python train.py --arch="crnn" --model="self-supervised audio encoder (BEST-RQ)" --dataset="short read English sentences (LibriTTS-R)" --train_examples=26041 --n_mels=64 --hop_length=160 --input="log_mel" --win_length=512 --codebook_size=256 --mask_prob=0.08 --norm="batchnorm" --activation="relu" --depths=[1, 2, 2] --kernel_size=3 --stem="single" --widths=[192, 192, 192] --rnn_width=256 --rnn="lstm" --bidirectional=false --rnn_residual=true --rnn_layers=4 --optimizer="adamw" --lr=0.0034 --beta1=0.8 --beta2=0.999 --eps=1e-10 --grad_clip=1.0 --gradient_noise=0.3 --steps=5200 --batch_size=256 --epochs=51.1 --lr_schedule="cosine" --final_lr_fraction=0.1 --warmup_steps=150 --weight_decay=0.0
Rows from block 5, named by matrix and row number. Each number is 128 + 24 x the weight over its row's rms, rounded and kept within 0 to 255. All counts start at 0. Numbers have three digits each.
# weight_ih_l0: LSTM input weights (gates i, f, g, o stacked) (model.rnn.0.rnn.weight_ih_l0, 1024x192), inputs 128-191
weight_ih_l0.189:083110140144162092098065147101115084113124135118131105122098145126107102123133173143167126147133117127135090142160160121105097092151159092104152128151105135125111154158090111142118162135119109
weight_ih_l0.190:110093133114119133137092135138106169109152169116114124180127186121145123089175138103168110099099118101116130163140134122107148167122093152126109141125147118148094142120101188098174155078124124
weight_ih_l0.191:145121147120141133142112136092134152137143100134160098126138105149108161114072091133155142129097103153165124139111154092127103161120165122152111122157118133119115124161119129111103096130132154
weight_ih_l0.192:132139153101147114133121113131131169157121118129122153159075148110149185076148132104091145114118121118155110082141107132077151123099136097101148138093144154097103162120146138099137174130128084
weight_ih_l0.193:113120178112150107164079117129086132113133136104122125105128155093148145109113172145154086177129132132099159129108115107125078155104129117114129122086088164105126115174135109125153120086123117
weight_ih_l0.194:131114144126150155147130084113094135110142128128181170140118124119129140078126152090094134129122122119137139152197132126165097139126109126115172182133141162142134164102166102144132098145106127
weight_ih_l0.195:152123097129150126154115141099150192197171127133100167160109122122128153120140124140143120152135139150133108136113118160120118146157157148131077131121112147116136182175138163121097108126187142
weight_ih_l0.196:128122157112148112139133166150100174101142128135180115151136119149094118121105107139118092170134130139135100101105144134116161103133124121142111123164107104096119110182132150136164158133081169
weight_ih_l0.197:093158113118129136120142135130096127132128154127159151117145120155148119139096085093150120148133114144135192133122152132146114142119130143107149121129130133104148148116140118139124153118155046
weight_ih_l0.198:156111121138150144164156111112119169166139130156159103121196101128117112112142134176154072126149150083123136135117099102124091146146116110158156197124095142149145132144142139137113107088114128
weight_ih_l0.199:128105156120123070162128090107115133108113113096108098104077122123139121119119159129150103109165131125118135120116113081174117099107118124129138118132122130143139100170151132145199118171122135
weight_ih_l0.200:128120111090151150116147121123134064119169095155109118102134113085103174134147104102088121143104146141131155139114113132122080136117131115112146044143148133142078124126142110141116157129139117
weight_ih_l0.201:126125150101155152114124160137107152125073141137143106095132121105124130085152125170166108104134120112099133113158135153119126084086150143103165120126180169103101171124132099153137151070160094
weight_ih_l0.202:125155141106209172134125153155088142102104108112114158077098175162177119096154123130139113113101106098147132163145135170134158127155066137145111110158109149070122099097122176146120154109123128
weight_ih_l0.203:112112137139149104138199090163111117136122120128163161102137144123133142145138111126127158114085127131129108154123146136125137156122097167093150191112129179143138145138139144102110101180147123
weight_ih_l0.204:125107122131165109129119105126101163148136132153164149171150081114127122150075128095064089137150177118080112117116117132134144128167109114155135134107082123142130122184134127119159107114097115
weight_ih_l0.205:102106144138150146122175118132099096118115125164165113116119123122140134099144145174133102139128124111125113138108165165121148121109126147142170151131141150124130096119141152118092099143115140
weight_ih_l0.206:103136100115158145080099123102124113124110131089117175166140129130118135174143146134106107120101172119154138121107120138122128150092119182120127147083088103129116097159113104154127121117101094
weight_ih_l0.207:103181121105129123103101100091096160130124135172125122123097134117124105090194134144134108129133195125157113147114113123166147125139111158140112143145120093138132117136115143144094125138125119
weight_ih_l0.208:105112130145120158145146142160094140132140121142141113147144137138126100153150124118125113111162143149137142118137115152137145164151089097139140137153108090118154154128118157178121126105107094
weight_ih_l0.209:095142140118154155134170091096088127160113115157100150128100068107147147080167106108131120129137094140133102144108127129142109106114116120166150157114113110134103139133105181153105140165167080
weight_ih_l0.210:145125114078115152177148144141089110129086151144174130171100142129146129081116121123113088117138100172159102164105125110105119121153132126078144167134152124118138135169150090080140187120141128
weight_ih_l0.211:121134179101090170148146107115096107106107108098149124115180116109134109116132103137143109132144149112188133131146126163127142114126127119115156126166121165163095125113141152133133119090153112
weight_ih_l0.212:144118130144099127112163161168105131144112128139183187140106084115135077112097121151095103113160096138152122150100135127078117083119098092135140133136137120122137129149137124144103161152141157
weight_ih_l0.213:134093159107101161081151129118078129101101160178145151127161137136158120088123175163108097136141100128135131111139128145120113109128159127113137123075127107121144130126134157136106139129135143
weight_ih_l0.214:136106135129092086090101142136099124128130115110135127121135069163144109125137114151137117124079130145137119128142152209117154115124136129097152146134114133148193133147131158114122152145123124
weight_ih_l0.215:077132129142135110155142134123082133146108130124095145142120105118146139110116143098106089158138145130096119156135146162095069131098131182134079102088127131091110166136098104117133120144140125
weight_ih_l0.216:113127148130159161117156154175086115157101084162091123162170132143096129125123110120154116105130137138136136144137138120113121160149135115075116131070100139140113175135132097141104159123105147
weight_ih_l0.217:157077135128143101129138158146107156083100108152089156131151158119102087135096143085122093116148172179143120153171134166152135130138130147155111111118124145113167139131118140161101102095115094
weight_ih_l0.218:118120145132124149106129105117082157129117103183208166120132083149154150106165150143158154114115122106152122168144119124109103127146115135131175130137138155123130115145107141152120122121138090
weight_ih_l0.219:114129111114096117150172131116123092113146120088125150153111119098142125128152110128113150120184114151147099158149139131147129119124124074094153115127107077130128134138112101107157103124166144
weight_ih_l0.220:163110146113113156122158109147128090153119166121172169079176125131145135132131105145122102081186116148145150144144109141134150167159103149143125107120140114113123131102166139108128110121111121
weight_ih_l0.221:146132157154153143147136151123140142119091135111109169134144113089138153118133125099148115173110150147169170158089146134160112120131157145121139105130114176147128151119078078144091144144119124
weight_ih_l0.222:159122156133156122135113093156079116142116122144174162092156119127156124104093166115150084153146148161139083138146144192140178164133122131116114172114148136153100177120154120138154123109087162
weight_ih_l0.223:126115069113135139119141131132128087100104121114147160142127139131138109082158164131127123129123089087148133109146132162110146117114158071068137166098093109156119132158161092127101140109122125
weight_ih_l0.224:157122101147133130153169140137078161124116138159141137140123110087110150118136110141169103136107130118162138172151101102124121121161117107140147166140181115144166162175160098146094110110132184
weight_ih_l0.225:114121139130137182135156118171076137154136086163118137108156133119159091141126109128152119139121097132157099120111106120146109129130109103135169119117152156145169141125119126108097124132100130
weight_ih_l0.226:166151153126154121134164115159126179110151125166155109161104168141140128125096102126096116109111090103156141162098125165149205077112137117108130157141132164144123130158165141161129166109122139
weight_ih_l0.227:123190145154146144142125077123086119117127113143151154134160139117084110093091141131114067143125120135147077115136129100123090124093134143124115080125174129116126149135121142110135129159110100
weight_ih_l0.228:125108152112127137115129115121123162163113093165109145163136165132141132111110110186157116119152101126161150160129122171129135119141098078114156164117160153100151097130114130176110170098138154
weight_ih_l0.229:150118150127133140139124118128070116132112140152140137117143134148107139100121152177120079111118149117129098178146160167100172130158114124134132148083130126159126139149125140138162086139091195
weight_ih_l0.230:104096138162097148149105168165121154105130159125126155129148166145158088127102138112178112134126143132132141161136195155130144140099145066142139129132185159119090124114153114156101096122119106
weight_ih_l0.231:139114127129138151138131170119093142152178138109151122145137093182093125075124134143136085116130146119146157113120111154144143101135154147102124126152116129102119161176111144163124088095110135
weight_ih_l0.232:157090118113132132135145144147109120139108182160137146127109118145103125110120172160097128111112082117158108116120161132160127147170151106125117123150151168139126105164161169127129140158097149
weight_ih_l0.233:117143136128190072132128135134083088103094126139084159151133129124125136162098128109121138117121112095174183112106141186100119113136133100131112130085112124138143117141104110162128136135122130
weight_ih_l0.234:141121150145149141112140085141100131079129141186143143086116088083143127137108145090128100129113126121165123094141113110128125132112112121135124079139137162118129114136104161143134091137123160
weight_ih_l0.235:165151169125127128154125075121136134114088099171107136062093157139152127143087151148103065117132110123129128112181121175136153162155110164125098102142142135143182104110163153167092143114089144
weight_ih_l0.236:137128118127065128162160138125125118139099144146125089119163157119128130089107099146170118151113107120148148157110131133095093113168150127093140102127154138065112123182186139120124126167138173
weight_ih_l0.237:121055136108093104159146134141099134123154148153114140138169202148145139092124156139129119149081159134145112138095128155101125144125115124115124134125124120109140107129137123142089110096090142
weight_ih_l0.238:105105127124159139104118112127102134146123141152123131131162150114092156137115112091129132134141120115145131097100118132163196148118114172127128129151108156165146142131109166110114119090122142
weight_ih_l0.239:110125125167108138122113118123122194111129114131149130144155125156113143148114145149138132130107138100151127123127125133124162123121112114133117122103112113175142125148157177149133131100147138
weight_ih_l0.240:131151134131130106125122108127120147113083157147144119174132116109163167084148122129098143141095140123129114091123130140082105170120114142152134134116160105146117148132129144101107131124105138
weight_ih_l0.241:105111137112114143115103104103107153137095150123117116112104169115142124105146121096139098135134155126168153126132140155125125151137114146095129131147157143129086155139148143192109176130132166
weight_ih_l0.242:157095114115129138155130134154131148127104148134118161155146145082155118112116086109113128091097135109113132121116114171095138142142096146146118113083117162114118140131170155096091167166141173
weight_ih_l0.243:114090177129156119153129122104113168115141141086125142123090135160155123157174119069108109152126158175163082118138134109133137108124105118135126124137108120149132108154105123094074111123100176
weight_ih_l0.244:139109094122141139138115136128124119148094140113132146108151077104149119095095095142122159112132095174092174162128174105151123186118161137118121121083098101114121128100154136115150151173170130
weight_ih_l0.245:149114150133134118123152144102121133115140151109104130128129109151136153136106129106130126107124127110171124135117151153084153120134114089139164128116116112154148159071115105113085205095083155
weight_ih_l0.246:126113124097090157124100106093140129131126103159103120128141155211090120109067150108120143124094133137145116102112130116140094132147155115130126114081150117138132139124178151120109097092153173
weight_ih_l0.247:126145086148135116164135118114138089149153154107123116144117162130113106100118106136157111131118125128120135109173124140134149099121080136127117142129148108166152078099143083141119153106157167
weight_ih_l0.248:117133141117144161166137109125120121161145144183112137091110130135180136132128126126103107136161137198165119157144130167121135130109120118095162112123116138151110137131115116131068112127138110
weight_ih_l0.249:149147151120134147129146115117137107117133163144116123119109118104085117110134114121114136117127126158124082133132175130100098140068094087122137120151134137154141159154110122183116126111087162
weight_ih_l0.250:156123120140110153142139121110093114116113145155156114149139137143145133117115130191099127094147089113129134178123120169145116075123141108122133141101127131138151146111110135145113110125207122
weight_ih_l0.251:107146118145187092125133114122097115077130172160061126127127117137143163156130113109146109159146109174135116110092126089165131116107129158118094137112146137128105123139115130142092099156123129
weight_ih_l0.252:151112134151161101117152135138097079091062132131132169142145122145116117130129114122125097161120098124099090138141117155142114159112126121112149155132148130142140108136077157113138149121097088
weight_ih_l0.253:084118132156113145112094154116123143094111071112172165135111107125123143130141143136109121115108106120129081115156149136149097078094142127122101119083132152104126124105140158114147168142129127
weight_ih_l0.254:098125124124185124130137139099129106087113164140118139160136094131137152119108126171149104154144180159153156160126147140148143152135120135103121107120174151115142110134115170172127120143122129
weight_ih_l0.255:112154134120156140149114145135097155150152151134147111141099094097146159076090140123094118160109147137116166153144139101109117122060126159110125142115139139127107109176110078140114108094163162
weight_ih_l0.256:112122112130101098095097128155139097068097135093139102156084154076115121126142144097152125123121167142148140117166150099141122162137134140113144162115137127122134156123109120149146125157157140
weight_ih_l0.257:124144122167130139138114110081141140116121123134138171143100108106151129134135125109093130141100092142156099116119117139138090125120126103137108094073108130152121136152066141147169137122138117
weight_ih_l0.258:131151100122130127086112115125140130123127092107169121130118077133127113128102157090077176113116100158130119131123126105187094165115138158137160121123130129169085139143110128108134122097161126
weight_ih_l0.259:113152142091043125155125120106117120134126147128117120110162078144137143115127144132127144095078119122109123144116148176162119095066134131079170119145120113107098128172137163098144104165161156
weight_ih_l0.260:082133113157135120140112117106145138150104113103183129154100130107128111106164155158178117101106194060090085150102150179122106149073153179146115108135144126110133102147156161121128146123107099
weight_ih_l0.261:127146085142130168129162143108131119172104173127127120150078122153185132107143102157102168146133124172154098167115115135135160086114138105063089133129109096130119145134116131135176163138142096
weight_ih_l0.262:112126108080097113118122150115149109104149140166114168133147137138123153127140102185159124138113168127151114165166139215118106137144147096089127167132113152118191157107124101106154145158145150
weight_ih_l0.263:118107143080160160152126123087133113137137099121133132107125113128148099090143142107176116161130152110137117128160164127123102152146092137170145123105132149172114100079135082116113080116137139
weight_ih_l0.264:130136129144133156110106116095129111172134127125141162160058109134153161136111119131109146168090076175142142159147102142152111145106137153130156154169097098130111134140108098149158113104103082
weight_ih_l0.265:104153130124084116127175137148104133122158120126112157105143130124125139140146141101078125114137135108154153136135140176089135155121144137151101176074123124130159123137131113109149141115125134
weight_ih_l0.266:148153161122098093128163126133119104092132074152117137121145130079095167158102117102130120149096112145185135105124132125165126166141134170156097140109131118140162161138117112152149139134138102
weight_ih_l0.267:135123110048124147141110137094149135160118111098148131133127083124080070126125138130050122126075123147150155124155146150119137131107116169129140119133087127145116162111137122123123149101107123
weight_ih_l0.268:085104153171150120097171105134136104107125174103138133120114133101122169126149139115121193117103135142131107090175189187118129186107111159135128093122131092139103127143132123118159142153120120
weight_ih_l0.269:116123139104110117140134167144143106142129156127116150149130164139108138110130127170099093131118074121140130099130091164066134124066092121085121151127147114122097147121105109110136137140134097
weight_ih_l0.270:144083115122144126113131135192155137111127145153149126144125133136090101137085128119126164098117109142119090119131144126154148146121117112079154131090078141126098104102136120080137142150169177
weight_ih_l0.271:122119172113125167082107093126125156103084151145104136112110157107100116126135185116123139146082099117113094096166153142118156130116130125143124124133118152097168152128097093096127088088106143
weight_ih_l0.272:109139145116146144141158147118084106124083149153116137134112129143150108142118113105150150136107167149151135105149117186130145173159157139096132085105106142170135119147153106129146131129099124
weight_ih_l0.273:142107155117137061173122178088137117128156148086091100138159161151116118152096090084140143129135096168114135113126134138141126097155150112116114114128119124149123116134127112141111112123123116
weight_ih_l0.274:127113098088105129153130115056141100083114158150155152119136128103095109109123138135155141132172092102111138171104144150098107119123125115121140135131102147097115139097119126091173146084157087
weight_ih_l0.275:149124120131170127115079125102163116135119138131120117137119118143115120138121152117137137147113101134152157154118145111085140136096120095106136135121117085149156137120084100102129101155095093
weight_ih_l0.276:142178142107118142105136129106153142108118133117119138145128146086121130126108129098076140134135167130191121155129154147086144134164088194139152115149152131109171129143117104090114155107111155
weight_ih_l0.277:108091125103151169132137099138093142076127135112099157134145088112126135076115119116147094106140121108139125120102122179158159147154107141104138124150130125130175100129133136141114169119122083
weight_ih_l0.278:138139123134112098090130166123158084098147152137138101132127145102135138155148116146098136146150148137122120132158066192124149154088144110125122132088116117137137116117114155139152110156133136
weight_ih_l0.279:133141133179076139124113160102148071113116114131157157150173125150154098140111131130130142094096096143084102150133142168166101110110161118127168111100146094099108144119139150103184099115140082
weight_ih_l0.280:104129179096130135144174154101160141085148155134111187143105114132134148074163146127172148152165115096105131167162149121125181126159149120099146126100122123140117079098122131084152125091127116
weight_ih_l0.281:155141151112089147123135144142164105115096143153117135124118130105132162115122135170120093123068108112132110105126185142112118157118152184109115114102136117111140123163156115125122114142127097
weight_ih_l0.282:096191132135151130117145104178155121122163102175117185123146096166088141151139124135079132128100147123154126129167091120156082144100157133140133119145106090124099135108139121156133141110153065
weight_ih_l0.283:147147133144119119170162143144179100111123161109105161131145155138133151114119122114103182120130078102138137147136114157120114087119148120105122114074096149114110099095087133143166131131156117
weight_ih_l0.284:135133134138140162154097170154130150113145137126124153124172104131143106095071138122162123143101131104129145123152131146141152106125121154128117101124101149120142134123163097143112135134101161
weight_ih_l0.285:134115131079107116112078135102116092119113100134094121109143119119114102106137143107141129119106120136152156087139176204113136128125120164100114142158148113175124106142120120111100145165081176
weight_ih_l0.286:094079099147143120089151121152143098128110139152088136127082118116093133139133075099121149142096128126162144127153180100161090137159152106111137128129119107083111150164099101121159136139149087
weight_ih_l0.287:097111043148106121103168111119145096106142136179149141144080134112090152136092126132143164140139102122090157136105128154140139142126117087098125150144129142110093150146150158090111133156109069
weight_ih_l0.288:134113133146127076136120120071129090074132129139147134142157087087120139112105117139151142165123139134108124143112167100139118191093112121174140149153146078142122147124121120100147126129167105
weight_ih_l0.289:126199178172063122138143131104131139133142108147111139097165070126110156097124109088165162180135162160129111125140151130139097136141122138209146111092136123107118126114139140124147155122145111
weight_ih_l0.290:151147124184133138083104149142126203119129104121147134138105106114117085092140156129156136045109124085146090150184174140089151121122109065118115168142113113121107153192114155118130125095113094
weight_ih_l0.291:097138174101123122103132136123150137138103136126125161148122147143153112124130127150112112162178138082107091143142128145093137106134118141071156105133111140115095141145114119126117182144157101
weight_ih_l0.292:140114108103104122137126186099114106125117111116177134153154134169101148105136129130120147099139147136172119131141156097152124156150163109097109081129085113068091130157068106142154152134135131
weight_ih_l0.293:137143121083141155102122079116119082105124092176147110070134148100139135115110138137119134159095112149198137088139127091121106118114162170135147144101147138146150131131115131153143111125148102
weight_ih_l0.294:131087101103107116096138130098118130087122173162152146140113132113190162105127133117157118108088082119166162155159141126096119133163096135151157099107075113117174141106114165134168135087111175
weight_ih_l0.295:126177130116119092113138147126149148102146089161144166137091125101090107155120156137120144159134159123156159144163148137139143160094119187102157137136146100113100127143121121132119107120092091
weight_ih_l0.296:144124151128157058154107137102144101145113139156127124131135145135123128124110132045138151130180126165099110097151078148154133073120122117100128140176116160118104086150140111136158109094174116
weight_ih_l0.297:107086115133159090113118116110096109130157141126141104126149100103123119146144137071159136100123147095165132127145141178128155123173118137136119107120160130110169136135153128138138129156131104
weight_ih_l0.298:147146114141127150143168097113129132131141127136130124118105157121106131104110140126114108139139073107156116123162105157145147100117151170133139133072135135145152169112121162120123153137137102
weight_ih_l0.299:114141158123132157148161122150114106096124133116129196117143132081101090125142108145165107081114084128180146129098163134112127158200113161120121112098116136141126192069142104164130137109154105
weight_ih_l0.300:124094148162144113099109122120163120106104103167146152153112134118129153114165150085093126122120131139137103095125144128162130146132098141089129088039136132129104137125131113117141158138082111
weight_ih_l0.301:102132115122136150116176108169140151124106134138091177129089103120171148127119124104100133148129121130144129183126189122084124118103143132116187092128105136144132135143096141120119165100162140
weight_ih_l0.302:174149127118161127131174109120156146091115087112087140108145110097116147164094111117128143151094100130116125160144148121112125084128117162125135105106102109127141141161116113099102138107130135
weight_ih_l0.303:124173138136140149083154077112124125138089100139133133095116057132122125138140140125102131138135126150141158156159138087154108161114094113078139123136130097102123135142137122149146114167143107
weight_ih_l0.304:142098078133119126115103135074141131147149103067111145157124134127137151132145130103109162112126133141108143118128128109131095109112133120103121121143107122092128158131130111162146103154174119
weight_ih_l0.305:119129099141129116134137100120156111176110149091151150133124127123139094143112146132095147104104143170112135118114115088142116179139133148151104163138170127113185118125128123120115134138121166
weight_ih_l0.306:100136121098125155109108119078119155164094131122112130144132115125132140091149140159106121107108118127126125130131144122130141138085133143088126128127159130146133153117118116165108118186150069
weight_ih_l0.307:132119126115072159116168136109125144117104170126119125149105130103127111118118141124116135154093185181116096075129146110152090093108150083157170143117159144130152146141152090094140119128148133
weight_ih_l0.308:061136153125103140090136109117138126113106099186164162146165125153144140091106128086126151098182136143142140157142165192125081145122126111117136121108105140122155125142109092109183102069116088
weight_ih_l0.309:149084119114107124111082164085131123103137149135165104155138122152077109156105153131145132122115089137142120111109117140136069117135136103116124120159139089130157105189139135104158112080125126
weight_ih_l0.310:088125105120163130118108151133155105103140142085108122175069108120161150112111108115159144127140141115129117116148093144129091120129122100069157097120131118125087104153085114141156108128141134
weight_ih_l0.311:106131127146116118116159178118148097115140105142088199089144139143170088142135128096126149129192111161140078136160122135105113154134130091138117174110105106140142105095141093125124100101153111
weight_ih_l0.312:101119130124110121130150132106102083134086119118096174133160090115135125122118089148116131163136149121122142155106144131123118100147084121124134131104119136112164131162135122115120140117143122
weight_ih_l0.313:076153098114134116109144117126161117068132086139101147135089132120127124119141165119161153108123143161105143121173149130151086170133163145091136153107138148119078128134122098147157128103135113
weight_ih_l0.314:111147143112134148099108126100105147180107087147191120121164193106155125116110133150116149135148144111103120120115138149115097174096125086113119116156134160084156120100154112118096171106109132
weight_ih_l0.315:143119163124116091142118153120143146123104130124126147105152113102112114119113113063128139150117176126156134151149131150114083178130109147139153165120123138141127116144121089175130127169133127
weight_ih_l0.316:139114135147113099091139094066128128069156127157134094144134119159116118113107145131143144117088116106162144127151089158104134132136124109123088123112123117144137146130128158140181125111111112
weight_ih_l0.317:120109175140140088122116127162171144123137156080084127109110157150096083137098143108129135134113147132107147135131133175093136125125088119123132108134114170131123161115172157128126087103076171
weight_ih_l0.318:131133129112171145143101144121134157101161136149150087144139116131103137082117144118119137125120134099148131144132115158060097131108081157094156136096104086147161173115102164135169178120155100
weight_ih_l0.319:114147120106144093147143157132125079148133143159154148153175162111138077102106147102143127163102146133132118109150129126105134160176142145115128141098119129137129187138104093156152146125112120
weight_ih_l0.320:159080155141134126115089137173107113109114140132158143166141171150106061088139149123104135175126145155152154153148139087106122130116135122124133185156108100139087137085130082079150130079109118
weight_ih_l0.321:157180140134121110135104120119117052113138136122111140133081119149088126120155145116118091106160103101139146131150092172135160087112121126124156114115097099135120112111105173160144163124130118
weight_ih_l0.322:109122109148111091101124124108147119087129151177136129117147151140118116118122132072077127127104175144139130146116132180108104163171124153147105089104110106052149123102108123123121121110136129
weight_ih_l0.323:126139135133137133088151146144114140131090089191095087108116123138160125104110136099149135143114135085153147181127088122169149150119120177141146120101133153133156128150166159097170112130106136
weight_ih_l0.324:047107135133122095125110147127151085143163110146123094187083138109138126120166117139151162124110138162159116117136130128136100132161140148095129115122095116136087122180138126105140135108186120
weight_ih_l0.325:075143090174084132103121065135140123101142110129113131104156112157101124108117137117114139129154155144133133145126168163091146059099102133132094074116152135145119150093098105136159120150119172
weight_ih_l0.326:108110120142146121154135095120163115054123125110142120118117081162096104110103138125153146146126128150134119117124105138170108138107146082078154131140177119113136120108121106148132159141164062
weight_ih_l0.327:133090075146150101106143130095131127137095100098120160121159073122158155143078121072102156141141177131126117107110129101111098164112121092143162180130125118143113088108134131137186124127136109
weight_ih_l0.328:116145150131123129120137114107144143127136088128102123133162135144082124105174120145131151124109144178115155119102194132107177116124111091095103126111132159098123150083149154114115128145145088
weight_ih_l0.329:148130145165117131183111125160130137074138146145112163095149133177105114105085131149084113139162141095122115158120139125121151132120093132077112104135120165136125129099111152143135133111154123
weight_ih_l0.330:128102120126113153133114096112133120127142119138165124117165114140101145107108111087124136150121106158139162132115153098133110171154100135137080128168128144135065133131116147073108132172117157
weight_ih_l0.331:166115139101118121101177146117107084099140158141102103122088125131098134157129122132131135161183109127175154152172111136122104093120124071127113118159118141102134095099069127133144147127146118
weight_ih_l0.332:128099137121116116135143140121139127147134140154117159109180170134109159102122174148120114175135125129137126143150135072091111153160115119137118129105126105108158139132141089125140124097088095
weight_ih_l0.524:101125130131162142112148115121121105121079124151122146162169140102151118104113130144149106109180123127115176128150092110139102083135110116124134112110132151074108126118121120174140139119114102
weight_ih_l0.525:137101125142111105143121096095101139140131112158094136093163143118144132139110118085119149155101163120136147127151150146129141106127122144131137119147152151116166125124110139209060130138133136
weight_ih_l0.526:107096085189155107113133130157139078096125135154109113154111098146087086117152118161114127133130133145087138165128136118152106091137115103140102135140141148132117124141128110112111124155082142
weight_ih_l0.527:138118116122135102146114141121115119144161093109096135096113164143096144100146131128076097175090173111097138151107121114154165153102082123155131139107149153131118128131132122084133139098120185
weight_ih_l0.528:074111104141165147122108097133125108098110130164115120145158131114143104125116162123169135096124121122124116144138131113141086113117130103080104098127120160112087139098143101145132127164120096
weight_ih_l0.529:125104125135104128169151121143147147125111140150139156142172189112147131119142118136173134129112111116137151087133133119140134116139123138106135116119126133078114134137156155098149150151131122
weight_ih_l0.530:138145120143108121127158102059108170148152133145171175129141109115121134141107111104085121094126094133110130107154118107128129140116127171169154119120086094158123128137132119125142125116129127
weight_ih_l0.531:114126166105136123110127140193122144149131091167157133098120119102134104144114120140120146128069140143123109151134108160147116124105126124147112143158143147123126119131162147138090167103132134
weight_ih_l0.532:095122114155077115131098162151116122120126131110131106157192139159160131161128136130122144129117146118128134095167150124164097107094109113154115114100118106109140144132125114179133139124145084
weight_ih_l0.533:076146114137100115174126138150185113139110131111075112183142166141122148117143093142119152115124155150117108124105139119151138125111116159135096124079117120095071125162109131090144131125179161
weight_ih_l0.534:109127099102120095166164121143131106120133175152124145128116093144090092122129118131111106143123122141143123121140156130122114100105122102120121106150147117092106149109111123068128141153114108
weight_ih_l0.535:112140147136133150092137131132141119095125112203152130134124125125130154106141167155173139112139118120159130129140106142125138101134151132103125115107101159081112116090110133125144120134140104
weight_ih_l0.536:124119127099114142139102125112137118080106124132119098111125106098101104117137128099097128180081189131169135123115140104107119093140125165126094095101134131104135140126114129144129109154111173
weight_ih_l0.537:149105131097091076136139129124151101125134153151143075112123113117079149111162134130181108131106115082074129115109149135140157116115158147157174147111148100109162124128160140091140109167181112
weight_ih_l0.538:151194108136172140101135089165111109107091147161120098121128122130133152136176103094151132130099148123146133138143159134120160151151121222132099072124145134148135122104147114105109144141096101
weight_ih_l0.539:149142115104091134132153117139141129158111138181192139112156144126149110130142155142197100084133104081098157124140114139146146097135138153097172167149128123116173106098132175110112107136118111
weight_ih_l0.540:093129102150164116125130110099129116127137114156092127140141135084138134147134124160149124102159118128120116181110129144117105121148140092108135110110116157090110110147133103156108116111150133
weight_ih_l0.541:123127121119153111114138162108138111119141154145126122164125143101113147124142103124111135112083097143083120171117145115172102165144119142114135113174123132137111115154162115076137143101143111
weight_ih_l0.542:139163118147109099137158169117109090149117127103103155148121116169143120115123119144139130104137095096069096119122091138147149126109143142136159111105122129126108120128134105105144139128091103
weight_ih_l0.543:096158154092125148145163117143107125146168151170129150100160120130112166147140118132105136116119157136130137122131147162123147137121140159078161141127139137158113121110119098084134134135153151
weight_ih_l0.544:113122166096105099171138148145114109113142152143120090137162113108100127144124109120140155151094145163134100055110124115111112136109149142118142117132151120109100170128095124137150156123121142
weight_ih_l0.545:134077167140071099179101125130115169117143114096088108071161111121170112152087151127159121168111153156128089071122122122155083145144149110190153115088154140164100104146149134183125109124122141
weight_ih_l0.546:096152137144144084120073113108132127134113118092128123126117163109135195112101152117111132177114122123052141125139116136124151111078132140154122122128108110137082168108119101104149143126098157
weight_ih_l0.547:093162152101147124151117160107146136147113118181084172115105124141111148098126129120138111154106101109158123129118119108127138134094095135109143176133145118130122162120117140102147164118108177
weight_ih_l0.548:169108157158147087164107133122114118139122120126091191135127165130130118104091131082138116131113157143113108111124112152108179091139090128160139129121142158151099132112137134138094156112075150
weight_ih_l0.549:099142110128130098113137130125085102143087154150134099164144149102110158087078105141108106152090163157101141106112141139140160110145151134117131085113181156085083131161139118134165132150138150
weight_ih_l0.550:110148159090128150148128138153116157146091138156121143126125134117119117101168138106145084136112140112151115131084086083125126134133111074119127151131127130124136134142131131104161121122135115
weight_ih_l0.551:160082123120117086134139134174140173148139120094122135105149134129066115141119134137105129126126129131120092124122142120169113144108117102164105129145129097181149127109152159127147089148165175
weight_ih_l0.552:106105134156145103132133134183128132098150127141146125117138118185163172143162149126127114099160108108094127147103092115121153112149101072160166137072141157149152142090117127124106097095131104
weight_ih_l0.553:152115115129103104125174115111097139116143113127154134087184116122125129140140157087117143173139152110141149151155127153112090157138171139189112113108113104141184111097120108174098127141165105
weight_ih_l0.554:131150127144097123162084125150134137121108149092107109115121122110153152146188105113121135139089110140118110115134117116144122098109143175121152158137122141136125117125125152079064128169152089
weight_ih_l0.555:142192110096154179121171129140091140117086157129119131158146116134138166114126133159070122089166074119161122175104145155151150142139128125086147102150097124103097094138074111085119141102100121
weight_ih_l0.556:175153190096124138112120103130130139124101104162151134107110171136144095108138152092151151136155101116168108110178120160116124148151124116155113125126127133096147118101149102119128172076117129
weight_ih_l0.557:138114125143147161099120134077143116186124126135158141128071133128144102152131109159143136102136092169167123199106149137121142120139123104061146177135120140134112143106137164090115174145149119
weight_ih_l0.558:105119103158162122129131089146106139119122123117112119112101100146092200158139116133106144086067096107109188113130144135143132118075156237128110083154134125145107138145112129107126113184139151
weight_ih_l0.559:135124147119138072127127122171117183122102115108079117113143154113131142141102114104129129146103158136130112065140105153160131142141153158193130117116108147106112143129164092145129127101135161
weight_ih_l0.560:126073116154091103104063113129129133143147126115122139127150139126144105121140124133137135185069135114078142150100163105122117113112107109141141110155141129118136168118152140126107130152102123
weight_ih_l0.561:103130149132129159118098133105151152147098119120123158112160163136166127098124146113133127117133087133146113142106113140123164116145123146105121137144137166096083119130131162101146103094124135
weight_ih_l0.562:182107129109064096154150085090149141102123121086106131109160117096151129153096135111135148159121163107113149135118151110124118084099144156143150134112134132114147126086092140187121174160170122
weight_ih_l0.563:149127111129136078161184113168097130101132129122129118093160101147095135137122107096114157164149162128099128127115133144149123142114139126149159120088164140121104136097126124113059132147146112
weight_ih_l0.564:126069135166134137127144120126144115135136122143141122124104133148102127155170114135116172083134107125055119164143144118160149162144162106086083119137146111116099068125151126082134082126156139
weight_ih_l0.565:116131161099156162089123126127169138125117118148154121133091086124175122137119119122165132147120118120147171112119094107130101163142140123126160166154105134142154121109124139157129110128182088
weight_ih_l0.566:141149108112153152057142138150124119122107125116154122118117113131127137094147126151132131105136158117102105122103147145124189113111115093107133138144103103161131095094117165089146145113160104
weight_ih_l0.567:167098124161109157101161097137105131136144115161215144110152125163114135111113136111107136121125085106120157149128134118137120116101112116121137126167129118107173113125141170132114148162137050
weight_ih_l0.568:127170143140113157103162116137145140100103097156122118110159112131146127142126139168145145129108121094131174138102107151130088078146136153137109109147143156111134089127134105170105131145121118
weight_ih_l0.569:193081178131127151104121125156106133119118117144161149114143143163144146118125159178126095134157106110134136116125109139156169078135136112141139125137121115131155111106153156122126115125122077
weight_ih_l0.570:121138135118109133132141130130103125148102131102143123165103106137144096092125092142147090175075135089129143121115170152108139102140117123168184126146093078160148179150122138128149145132154081
weight_ih_l0.571:150173116130160118140144108116104165152092133087119147124154128133152142099156091074110118121101080140152107128123121164103157173129120175173117107103104088135110102134132147109160142143109158